python train.py --arch="dit" --horizontal_flip=true --conditioning="none" --activation="star_relu" --head_dim=32 --dropout=0.05 --inner_norm=false --width=128 --positions="learned" --muon_scale="match_rms_adamw" --grad_clip=3.0 --gradient_noise=0.3 --l1_shrink=0.03 --steps=9600 --warmup_steps=480
Rows from block 11 of a small image diffusion model, named by matrix and row number. Rows with one number belong to one neuron. Each number is 500 + 50 x the weight over its row's rms, rounded and kept within 0 to 999. All counts start at 0. Numbers have three digits each.
Before each neuron's rows are labels from the 100 images, of 14848 (inputs lightly noised), where the neuron reaches its highest value: "responds to" is what is common among them. Only what is clearly more common there than usual is listed. The data: aerial photos of the United States (SatlasPretrain).
# fc1: MLP up (model.blocks.11.mlp.fc1.weight, 512x128), inputs 0-127
# fc2: MLP down (model.blocks.11.mlp.fc2.weight, 128x512, transposed), outputs 0-127

responds to: building
fc1.317:421533481487472501350498510468488556509664510490507514488493482483497502493501414482483497528371474477498507502505563490677517432488481659613518499498420429514443494544491555496499474482506491517503540570451528488490511517601467429500336512533500503548533498476507525477503554521508501489543480495470489505481507495498505478537511601509517660505582456497513536605517472522494505502510
fc2.317:530414537509478484490611568511472459512533491504462456526500507506512510602504502503578537377576516505472501465522521494550497518539494497423493530542600566500492464460466450500397498489667478553476494540529500687519517505598529478532503581451480551543474346500497481484510465421503618592486481531476527486528501499454530538511505494491515532562519589452563522464468498551567440571482

responds to: crop field
fc1.308:513433402634542478485454479588364487479499520693598517522510501451515482476517496505512508509601505458573543481470495473494524477482464417503474537496473574483481482522458501526460658485490500531491506513497512568515485461533497501497497481464463561428476506494488514428510564510490552510526497499442480500548453557535509506491510530615486508508533481494508492490716351496487500511514
fc2.308:500499444472498207518380532459509509483448544432470475505488533526470500496470499466484527475461567495622482449428505534461533451498545507499500492494465511489501524492491503642512491507523531584470493498351495498627501454504496481498523495511574490501496476652521501497502483451553528467547522454510511524479542487542466551458467507520409498496500503505448511495505610499513421514517

responds to: building
fc1.339:431550506485550514510489463499471536414574464492499454496515517500596508461490503546491502509538547393521445473474490497506513458522484488429505476497476328460595441516448493523499509519517514502541516496497484525657501542516524513336485541503443496531622534651512521558501472510504453488466726504470468494498490477493512487486460574567480407539441500441509506523479511537453506521500
fc2.339:515478481574530514509560450546480502512514498543500496520484464528503488451518489523497506505491502552507502509506503494499486550560469473516495742462469515431518535490493582545506500470477458455490569507500496497518485557431487501494502458466528469482629501541501509479504473451550546570492501476516493500522517497480492735513493518490215495475500516500534434506472432482483501522493

responds to: crop field
fc1.381:607530498439531502459499502558486485486513373563453661471488590471442527502612588510450540487499465494484462477507548545502515472482436552505488505393420652540560556423416559524494569531505492506472455468498495486537498513492488401511493415673622504510490435470575500500478506522532462503503527490493483432483579489500479500487532559492486501515547502489372496501501536510461501496505
fc2.381:568519487523426553503504423501520490601504508492507522517532520513501501614473505519584491512533514637487515500453138514409500529491512488492505542493498489452465495493445504373528476499500481434499499537554484442504517514504521521513464466503526498502443490605501499539493450513548473474488498480505517501480500502466473495475486575451500497506474389514484508514507450453504467570492

responds to: crop field
fc1.62:502481464608518483491503453434478487518493585699500498517508522423516431498547497502506497508463552500513502513494484490505452539488481495496581502509495447489490390510515498566494567500485497494444513484486496517519525472496487555497624518513444502385425432272487626503487541441498515462502535548507385508535472512496478613471509491525503483508630487593503528435506458498503496542539
fc2.62:545491500508495495528510541434398506462456477469500496503522483455509486482480513474506507498549534570484484497464657519504525486506511532572628526495475510490503511506446467540522392514497495503409496386449433472566465523498507490499457552513496524499496480530497482497517594499418485502465513469503505505492404491495523496517494508511477506500368504493297634507492751501509520504493

responds to: crop field
fc1.409:553522494507511496487512479509521474500552492491507502489501499498506464517497506367418396573489513478523504494503534504493498506514493692487492512499505555495547485500491491509542670501575504498475477466517491481500477539487486502550497491531463492504502502443574524482511500517569514503527504485523557460481467506491391553498545556502502499502498537500498445465510504500499479486857
fc2.409:470499519444500499481535514478480454513476467520559500471406546541492481491495508452479499506464493509505492515513560473484498424505498515497535553511508483384512567506483477487489577493467511501434557545500505455557497517522501495463463535497499493493707489536580283503434517530469499492380490481668515490483491475526511458501562490477489539501602309482511495496540491481519470505370

responds to: crop field
fc1.296:478533506486537488523565496505439488573499419555484560512460480440506473556526501497450511423452559502508471511539688490520486476470452516509488573552535500498503487487499519708470700517520477498465498500529504496519546499509452458463488522435502563460476485499512528427499366513429476538513485510480470381545425519459479476437494533479519527425488599604509491499527503580496513419480
fc2.296:491498501453462451480589452492515511449548586539544494529507513519811476516464587518541500513457502496495482527515432509497509494502493490459605502581459407521490435483492492507508515504502500529489501528499499585486495416518525474537504526500498482519501507530498501493552524507488489508493503536550483501523481514491451512492504512508504542499458488497507488575465310417531288522502

responds to: crop field
fc1.151:490503502451332441497503502533465529520530498524497488481506501495502504499431495511502516504566490529656289502536535359503485564519537539494551485533480500360507482479496458491504521470515610504496495569518480499463494509488499483426497370492487507505369547502450496530493485509539461479525499505473500496531501503468494605528346511494497516502494519499618467506591431490508502559542
fc2.151:548532523520513472506538547509468487504473489494431556498489518505554458503467554555433510467420514493532498504422434557487499520514504582451382544504508476491549447508450508480524469511400502486498319513560504498478508534537499530528500501468643399519644474465478513457491514449492450575528527538548485481482473511527466463527497492512590503513606305491507496499440526536511326502526

responds to: crop field
fc1.501:484355497517505451487486494494515395416495501526499432502479498496515477499498419498506507499458494520494412560499571492440331505504519466476511508503523587503494535457496390498497488450587505482506507501440480503487494511426491494503499503502501516452493491501518401493511549498506425548550582506522499533609392537493395420462433482497438438507537520488531668562483544306509468514504
fc2.501:527494501496484559492471482461516552514489568539532492495430498407500477516500489503548506481497507597421547459504235530772525494516466518503510509551497495540483407488543500486484523461514489508511514489488457531642425525491477496478479456501506501499503494523500482483505469531510459516497524511499490505483496545475460438529493540468492515535505472407473434356444514523566443509491