config = dict(
    arch='dit',
    activation='star_relu',
    muon_scale='match_rms_adamw',
    weight_decay=0.1,
)
Rows from block 5, named by matrix and row number. Rows with one number belong to one attention dimension. Each number is 50 + 12 x the weight over its row's rms, rounded and kept within 0 to 99. All counts start at 0. After the name is the row's rms in percent of the matrix's.
# v: attention query, key and value (stacked) (model.blocks.5.attn.qkv.weight, 384x128, the v third), inputs 64-127
# proj: attention output (model.blocks.5.attn.proj.weight, 128x128, transposed), outputs 64-127
v.49 075:52 53 43 24 54 76 84 49 51 32 63 64 45 53 46 99 58 49 47 43 59 51 40 52 50 51 74 57 50 35 41 32 64 49 55 50 54 50 51 20 42 48 50 40 50 40 41 50 42 51 50 63 58 49 49 52 45 98 53 47 50 37 50 49
v.50 149:48 50 47 50 46 49 32 50 51 52 49 46 49 50 51 50 50 45 49 48 95 50 57 54 50 50 52 41 50 33 50 48 49 44 50 66 51 61 56 51 51 57 49 51 49 54 49 50 49 50 47 50 51 51 52 50 50 42 65 47 52 42 45 50
v.51 079:51 45 24 41 51 50 50 63 52 53 59 51 49 55 62 51 47 52 47 50 56 58 31 48 50 59 51 68 29 53 51 60 50 50 61 58 53 62 71 51 62 47 35 54 45 48 51 52 50 53 46 64 49 59 50 50 47 50 95 55 39 26 72 53
v.52 075:64 67 48 52 59 73 45 55 42 48 52 62 11 44 56 35 49 40 53 50 54 39 27 48 46 58 54 57 49 56 40 57 47 53 53 49 56 36 95 50 50 99 51 52 42 60 55 44 49 50 57 42 47 45 46 47 55 55 65 53 58 48 86 49
v.53 066:46 42 52 32 49 46 33 50 49 54 54 17 46 46 48 59 45 57 44 16 10 66 47 51 51 66 49 58 41 49 52 72 45 58 50 52 42 50 51 52 43 53 55 95 52 50 45 55 54 52 50 49 40 22 20 50 53 41 46 48 50 52 42 52
v.54 137:53 50 55 49 50 48 61 46 53 50 47 51 47 52 50 46 44 52 50 50 47 53 57 50 49 46 51 50 50 52 58 51 52 50 52 00 47 50 46 48 50 36 52 81 51 50 49 55 42 58 50 43 48 47 47 50 50 57 56 50 51 50 49 51
v.55 070:48 50 42 54 67 43 51 40 48 51 62 36 47 50 50 53 55 17 49 52 50 48 53 49 53 62 48 45 37 49 45 58 30 37 47 50 42 51 49 66 50 61 59 38 32 62 53 59 25 82 59 48 59 41 44 55 51 48 54 51 54 50 64 64
v.56 071:50 51 48 54 32 49 55 65 86 00 47 69 39 45 61 50 56 52 29 56 32 58 43 59 44 52 49 66 51 45 58 57 42 55 48 51 49 55 46 73 46 62 47 49 55 50 33 50 52 50 50 51 50 48 51 47 57 67 60 49 60 47 49 51
v.57 071:54 53 57 50 29 46 48 49 52 58 49 33 53 61 54 62 52 52 60 51 53 30 42 51 52 55 52 46 43 26 49 52 47 55 53 49 49 38 35 45 63 33 22 74 75 40 56 52 47 50 46 36 63 58 53 68 55 21 51 49 37 43 42 50
v.58 151:54 58 53 51 53 49 51 48 51 53 54 50 49 48 47 49 60 49 52 50 84 50 52 50 49 48 32 21 52 49 54 49 50 51 60 63 50 51 50 49 51 52 51 50 48 53 46 45 52 50 49 42 51 50 42 50 49 49 54 46 51 59 47 52
v.59 114:48 51 57 51 52 49 54 48 50 57 64 52 19 45 45 48 50 35 47 36 09 70 42 50 48 39 49 48 49 62 46 52 53 13 54 50 55 55 49 51 50 48 38 48 61 32 53 93 53 47 56 56 51 48 70 56 43 58 44 55 28 56 53 50
proj.49 100:50 48 35 49 56 46 44 45 69 33 60 50 36 47 57 68 30 58 43 53 50 53 56 51 49 51 41 51 51 50 46 45 53 50 44 51 59 00 48 47 49 49 54 50 43 26 63 45 68 51 36 58 50 50 50 45 50 45 50 57 38 52 46 50
proj.50 148:50 49 38 49 45 50 61 27 51 50 54 50 51 47 56 48 49 44 48 49 88 58 50 49 50 56 50 59 50 49 50 54 61 64 42 60 48 43 48 51 49 30 54 00 29 50 50 48 50 47 49 50 50 46 74 50 51 50 50 51 50 49 49 50
proj.51 081:54 46 57 50 48 16 30 49 50 58 37 23 43 50 56 66 56 54 48 54 50 51 46 30 44 50 53 53 17 48 44 58 46 51 51 44 59 70 40 50 50 61 50 46 45 51 59 63 58 57 54 52 50 63 51 54 58 62 49 55 55 52 23 53
proj.52 056:66 48 50 57 40 52 50 44 31 48 44 40 69 46 54 32 51 34 53 47 60 54 51 50 59 00 58 43 51 56 52 50 41 45 49 47 47 42 49 64 49 60 32 50 50 46 48 51 52 50 49 41 53 50 50 53 36 61 35 68 44 42 50 49
proj.53 079:99 48 58 32 56 75 53 52 49 43 53 50 49 46 55 92 50 48 50 40 50 52 71 59 62 59 53 26 45 50 40 45 53 52 61 56 60 49 40 50 52 45 54 57 49 80 66 62 43 53 51 47 50 48 52 74 64 39 94 34 45 56 41 45
proj.54 122:48 53 44 50 35 51 35 73 46 48 54 32 63 43 48 38 50 50 33 51 33 51 48 50 47 48 49 51 51 56 50 44 53 37 49 99 58 46 63 50 36 48 51 50 51 56 52 53 47 15 48 50 68 49 55 52 50 17 28 50 45 48 48 83
proj.55 070:50 51 50 49 58 91 48 50 66 38 47 50 74 34 50 41 46 49 52 49 47 64 51 52 54 61 62 49 41 51 75 53 44 48 62 51 60 47 55 63 59 53 58 50 52 48 54 55 49 50 18 45 60 45 51 67 43 57 42 50 62 56 48 50
proj.56 088:50 50 51 55 50 58 50 68 45 51 50 31 58 47 54 59 56 51 49 42 35 44 52 55 56 51 51 52 43 50 51 46 54 52 45 17 54 78 51 47 55 55 64 50 55 35 49 31 48 50 51 64 49 43 63 46 49 49 54 51 63 72 56 54
proj.57 073:54 51 48 55 48 45 49 52 11 58 54 58 56 32 49 50 55 54 54 51 48 46 24 44 48 34 45 51 51 53 49 47 50 71 47 49 57 55 41 30 55 51 52 51 47 54 99 44 31 51 46 58 47 50 57 57 42 48 46 39 41 48 52 53
proj.58 167:45 25 51 48 50 51 44 50 51 48 54 43 60 52 49 46 50 50 49 50 66 53 49 49 49 49 50 51 31 54 50 53 64 52 50 62 48 49 39 51 50 29 50 99 51 48 50 40 53 51 51 61 34 48 55 45 49 50 57 50 46 45 50 51
proj.59 099:67 50 33 53 63 60 56 51 51 52 51 47 48 46 52 52 49 49 64 53 59 40 51 70 46 51 51 42 53 50 47 47 44 40 47 53 50 49 85 51 46 58 50 49 49 49 38 00 30 50 41 56 00 51 43 35 52 41 52 46 50 52 43 50