config.toml
arch = "dit"
model = "image diffusion model"
train_examples = 203450
horizontal_flip = true
cond_dim = 128
fused_qkv = true
qk_norm = false
patch_size = [4, 4]
positions = "learned"
orthogonalizer = "polar_express"
batch_size = 384
lr_schedule = "cosine"
adamw_weight_decay_other_params = 0
Rows from block 11, named by matrix and row number. Each number is 128 + 24 x the weight over its row's rms, rounded and kept within 0 to 255. All counts start at 0. After the name is the row's rms in percent of the matrix's.
# ada: adaLN modulation (shift, scale and gate of each sublayer stacked) (model.blocks.11.ada.weight, 768x128), inputs 0-127
ada.722 087 [119 163  73 124 128 108 131  48 128 136 124 123  89 132 132 127 128  23 125 125 155 137 135 143 132 133 139 166 126 133 142 128 130 126 127 107 136 128 123 126 135 126 134  77 148  88 126 143 129 125 121 170 150 129 122 128 123 125 124 125 106 127 151 133 135 152 138 161 127 140 124 128 135  63 122 136 131 129 135 134 150 125 109 119 134 133  92 128 135 144 145 148 123 120 113 146 129 147 132 148 146 127 137 114 129 161 106 144 130 126 141 127 115 155 223 127 161 127 207 121 139 127  54  97 144 125 127 118]
ada.723 083 [132 179 141 125 131 132 108 123 110 128 109 128 131 116 117 100 146 143 123 136  97 129 121 162 125 211 130 167  97 106 133 150 129 104  95 126 113 127 121 131 141  78 178 132  70 128 112 142 119 125 130 105 129 114 129  84  97 133 125 144 136 132 122 116 102  90  72 128 136 104 122 138 128 120 122 110 104  20 128 123 124 130  98 174 101 115 134 124 146 134 119 114 142 151 128 132 141 175  84 108 145 128 123 127 124 135 168 137 134 126 133 125 137 129 109 122 123  71 124 160  90 160 145 131 123  85 115 132]
ada.724 102 [172 117 158 156 125 114 113 169 156 126 148 135 127 118 133 194 121 122  97 140 149 130 134 128 137 132 102 109 125 120 138 130 128 125 115 130 125 130 134 122  94 129 123 128 132 132 132 192 130 124 127 123 126 122 131 131 115 129 122 122 128 109 128 114 126 125 128 119 102 121 125  90 134 122 136 156 133  69 129 121 128 119 118 127  87  98 108 128 123  99 127 145 121 131 118 123 120 133 127 145 218 129 124 128 129 128 126 144 136   0 120 139 118 130 147 129 122 128 123 126 215 127 119 131 129 117 134 135]
ada.725 099 [ 99 151 127 127 117 104 127 125 129 128 133 161 132 132 140 124 222  54 130 110 134 129 137 137 132 167 133 145 121 144 103 110 116 121 129 127 113 136 128 133 119 127 115 140 191 124  28 134 103 124 130 119 118 124 117 157 134 127 142 127 128 125 132 242 130 137 126 174 111 120 131 130 103 126 199 122 141 127 100 123 128  88  76 124 133 126 133 121 154 112  90 122 102 144 151 125 142 138 146 131 125 128 165 148 128 123 131 128 129 125 121 141 151 134 125 130 118 126 131 117 114 128 133 155 140 133 149 118]
ada.726 074 [122 118  38 111 132  46  87 115 108 129 133 116 130  39 118 120 145  96  90 128 127 129 124 127 123 123 136 131  78 117 130 131 145 116 143 138 139 115  89 130 136 132 130 172 130 122  86 130 121 121 156 125 133 129 106 133 121 175 171 111 134 126 116 138 133 116 103 124 124 122 151 100 118 128 107 186 131 124 141 121 131 148 134 114 121 179 123  97 148 152 145 126 193 141  77  86 109 108 125 125 135 155 118 158 143 129 122 144 128 129 112 146 147 129 129 112 132 149 137 151  72 117 145 133 132 136 137 128]
ada.727 077 [112 115 143 110 122 147 157  90 193 127 111 150 120 143 115 125 119 124 153 145  65 151 131 135 126 126 129 115 129 150 120 120 131 129  99 108 127 133 127 125 130 135 143 175 102 137 118 149 126  62 126 181 130 139 130 131 131 151 124 125 178 121 143 136 124 118 127 158 118 137 142 158 129 156 144   6 203  85 121 139 140 131 155 133 127 158 119 128 132  95 128 107 130 143 101 125 130 138 128  62 127  92 146 131 137 114 132 119 116 126 152 101 126 139 126 132 128 139 134  85 129 117 140 111 138 139 126 160]
ada.728 076 [126 112 122 139 157 133 148 127 150 142 132  98 130  73 140 167 114 126 116 124 171 126 110 115 124 132 130  93 116 135  54 137  77 126 127 112 115 161 160 139 120 126 138 124 128 131 133  72 193 125 157 132 166 139 103  91 127 141 129 169 121 118 100 180 144 132 144  76 194 127 131 144 133 140 109  36 129 180 140 125 134 100 126 127 126  84 138 137 148 136 139 124 122 141 134 140 125 112 145 129 128 137 123 126 130 130 151 119 125 108 124 149 135 187 134 128 144 123 139 108 123 121 115 177 143 138 137 125]
ada.729 118 [ 33 134 130 111 143 132 129 116 136 148 119 127 129 131 121 205 124 133 125 131 110 151 106 238 128 124 128 131 112 144 123 124 136 130 113 128 120 128 135 138 128 122 134 144 103 142 176 132 149 129 138 130 127 136 127 159 108 123  99 125 134 101 129 126 139 136 110 133 114 106 126 130 130 140 128  65 139 128  93 119 118 127 127 114 128 138 121 133 122 132 147 115 127 117   0 109 144 131 132 131 130 144 123 129 134 122 121 137 102 119 125 127 128 133  71 131 111 128 116 138 127 131 131 119 129 129 173 150]
ada.730 091 [125 132 122 125 113 128 121 121 127 122 139 146 122 107 127 128 136 141 129 106 133 128 150 137 121 122 123 127 126 126 130 211 129 130 124 133  79 138 134 161 135 127 127 161 128 129 126 119 157 126 121 131 140 164 128  91 139 132 132 148  64 129 124 175 149  77 110 146 152 129  98 141 106 127 158 128 156  50 137 139 118 128  53 137 128 133 128 127 146 181 146 140 160 123 130 131 159 129 124 127 128  66 131 139 143 190 123 113  76  73 121 136 132 148 179 125 130 131 126 130  98 147  93 117 136 154 124  73]
ada.731 074 [128 106 139 126 128 137 128 116 110  75 130 142 204 148 121 146 147 117  82 116 123 133 130 117 205 122 140 224 197 142 114 131 157 138 135 154 143 137 153 130 125 130  98 134 119 122 128 127 115 102 130 112 140 123 133 128 104  80 107 124 129 138  99 134 118 135  79 123 119 125 220 128 101 148 126 118 124 129 129 124 120 112 142 121 128  98 136 104  85 136 153 124 114 128 135 116 131 127 101 125 132  99 102  69 126 138 108 123 144 178 134 129 135 131 142 153 127  77 128 138 134 127 126 139 142 129 126 130]
ada.732 107 [196 148 124 126 105 116 135 129 125 127 126 129  96 128 109 123 131 128 124 125 119 128 225 104 121 131 135 126 107 131 141 142 111 154 126 111 130 148 137 128 133 126 144 127 142 111 106 170 109 119 132 134 134 155 135  85 133 127 139 203 136 132  78 130 127  29 128 103 123 131 128 130 123 129 128 125 135 173 110 140 153 129 112 113  70 122 132 144 169 138 132 116 174 127  45 131 103 156 123 121 127 130 136 113 136 131 128 128 124 125 109 182 111 123 134 116 106 135 128 113 127 128 127 129 128 126 128  64]