Weights of a small image diffusion model.
Model: 4.19M parameters, 32-pixel images, arch dit, activation star_relu, width 128.
Data: trained on aerial photos of the United States (SatlasPretrain), 203450 training examples, 18.1 epochs.
Rows from block 2 of a small image diffusion model, named by matrix and row number. Rows with one number belong to one neuron. Each number is 500 + 50 x the weight over its row's rms, rounded and kept within 0 to 999. All counts start at 0. Numbers have three digits each.
After each neuron's rows are labels from the 100 images, of 14848 (inputs lightly noised), where the neuron reaches its highest value: "strongest on" is what is common among them. Only what is clearly more common there than usual is listed. The data: aerial photos of the United States (SatlasPretrain). In brackets: how many of the 100.
# fc1: MLP up (model.blocks.2.mlp.fc1.weight, 512x128), inputs 0-127
# fc2: MLP down (model.blocks.2.mlp.fc2.weight, 128x512, transposed), outputs 0-127

fc1.151:486572556509434493502492509453522503546532513490492536480501477481499499493482495484496491511456481727501490512503497537441494594499479492487360384519479537500529498492494558474500516446518540486512578496487494506542437458373484508499405517525480517496505506501348471495505255421497492526483532458500465560526502519510516591585413557488497527506478462543500518416507507452506532490516
fc2.151:455456551445639619460493497494515462436500478538417532518508388491498473416495434506292526501515491500482482520483502502499479498514507624504575568472507501528499452513497501488643527490495520510459503516495499536593496503513418493505697504454533333492464504517509494545470459472503498503501437517592535518469496501520483504500509513511384503498482501514487465531494510477486574470504
strongest on: crop field (25)

fc1.103:590476511529540621547434494617477452492554537502512491497469547639508502486522542501505500497532511473503626493484519462496477462492594547514468514441503505511515443535478505505493424490496559477503378453525445475609280518505532540557497435485503481527426490500488495444500526540483602568499456442572551522577486480492499496513518431501505475392606455523501416423512485514549471511500
fc2.103:502519544514484476544510496503475521556477502533447518508622508499525687486478428569379551452506543514500511505503377399510500477513473481642534530530480499530492501436500510383535488481495403422487467516563522514518485480527490453490540513498479601497439503510486506373500501485512492502541431487496726499523484489512468483466492507462513505481488568472525500498511504636446534503527
strongest on: building (82)

fc1.226:499380494466500508550690456470484502523543791407575502534454512436498498520487534509509498505500470617481504501496539486447529457509503491527487505504502523510501535476505509464455513490512520530521522506492490456522505565507461500497496537497535514509514511429380544473486535487712524502585495482503502502554510490519508497493515511500445533454496476481445497523500529519487391557496
fc2.226:535482537483482501464525575510529488485489538497523555496529558502524512538535493494459491508540522593488566569504493499487540469426461526504611482514501583504473492432501516503472500500490507485483654505459533512484510496512529482502492520521488484523644493556565501476619523496656508500492554531404215496483501500481513516563497433506490502547517524499494462507388444613500513508507
strongest on: building (77)

fc1.486:498488456497534493500498508500499513551604500541521465496510434504480491511507525462564521518525502507499485374531492502423360555522364521471513508546483490515491323507431495467494497487692455498503483468503533517446500513513478502578484505496493509441506492489376415500504519328521426500520474494496510495527569551561497479459439504466496303471484506458460476487537494502493495501521
fc2.486:467510629595491516478380479483481498488498458498498406511504652496477502539528499487507488545500511494499408521497456520492526512500500471679523483510507515457519487509514497497509508486592734530519506535471487538509531504507500598396507526490468462487511467527508497492520509491564490596483495424435503457549517512498519351483550508509520336505505502514506521488479533491503522549421
strongest on: crop field (25)

fc1.127:595538477530547522513492479488501436527544501516498474502467483574477490496519472443520499498487520520493439536513495502470595320500395497468498536486494464532533494416489351723520512467544478451495571501512491637499480492525637482509523539624512510520505487544505493564489516544540489464514499500486620509499503545503556448531519503449484500499438463423538533495376527542472498486526
fc2.127:429482494508501499474537555452512487504495496501441507472509529466492525448515429495474466531501436512495451511495501495607489725519557494470508500536511700535510591490567497478506500524498473501492547534511545508498493524623437476436499475576505474555499486459507505397479491513500505463483502514517519311533488486421524488492503511465519504433345485496494451606536405464525471474512
strongest on: building (68)

fc1.404:462486518494515505498494347486513504500540513485534523510500494519577393522493513435534493504504500441501368522492514506473490440483476494516468503474499588497552478507611459487460645506499532667506512551499516466502433519490503505514512508526546512507584463493465494496463519587484499497491511482509521562284505476497492531497465527489422504680543475650518525430514520520549493508497
fc2.404:487512504492506460482495529503520427505500496502482499508403466514504504457454502506478492510494526504464510429766502492500417489498481458358636517489500426490574512503739500482482486500501532382502500478491517579499457494483454470509475500489482535482531537484518500417483492509476513494436525540504507563465484499444451578572495505604519501543544470503484516513538501574550442489497
strongest on: building (67)

fc1.84:487504557480495532498512590505485465468573544507518520348458507512502485506498508442539649491519508470502407442507582507394464490503516475503500519527499429498492497533349399524518529500345503478467420508512492516487477500498491528480486507495511486385498505521521522450548500553498502510494545513555681498454506472491361497396487474521507488598524455440501432601457489513520559544501
fc2.84:500483523500505508413499466666497510501415458527469480508532497510512506463460498505494533478481503483498501584498495490486492488511290500509502456503513461378471482496500491603510495500495411587499502510483528475368458531520445516499439578600464507497501504495504473430501529508558733423522605523483508489497429498507506537514522412531579464494510501425447449501518524498509487544488
strongest on: crop field (26)

fc1.245:514503438518548477499505613529454505438502489459511461497485496554500509494486501494543553495516505503552503509492533504498510483425505551522480511437513468508495517500496499500458439502527533502451517519500517500480445474521480482493562502510490459469437507483487546560442504496503516503428505529505510499501450496489546500515500501472483050502504495477494414471500502521480512508468
fc2.245:497477505250551496473500497508518469503504490500546499557534490517488521487497467502510503422460511472554522493507524560482520490536507536488475497522506532506514512501517514514476507431495513393475545488497503499504493500433502482516520482486502527488513473482435510501426491502502476465503336493491505484502347509482651439508510531517519190499481497500496489463507502505520497469542
strongest on: crop field (39)

fc1.97:496500475529512524530446521499527476502502454493494487496564585415435455487499477390354486505487480498513551503495513488303498469414533512508484570517564536486588497481489302477535425535499512464470505501492500524510595531543599463465529512571484510451507502477492464497501535359456492496492509471490499496423512494437491494538460507481562322504531496487506491520483573548402499533501
fc2.97:473480433612493485490504496504462490513495497585441505497507515501498514507456516569523403456497500509482512311500474454457477465436469593501498479450501383518511492526517503494489500500472493493487500499494523502519514536525469508520503506518330410465628437508499496512432511495503486461489372602700501536499520499452476456522540599501451504493486495493515497475449500508457327484481
strongest on: building (76)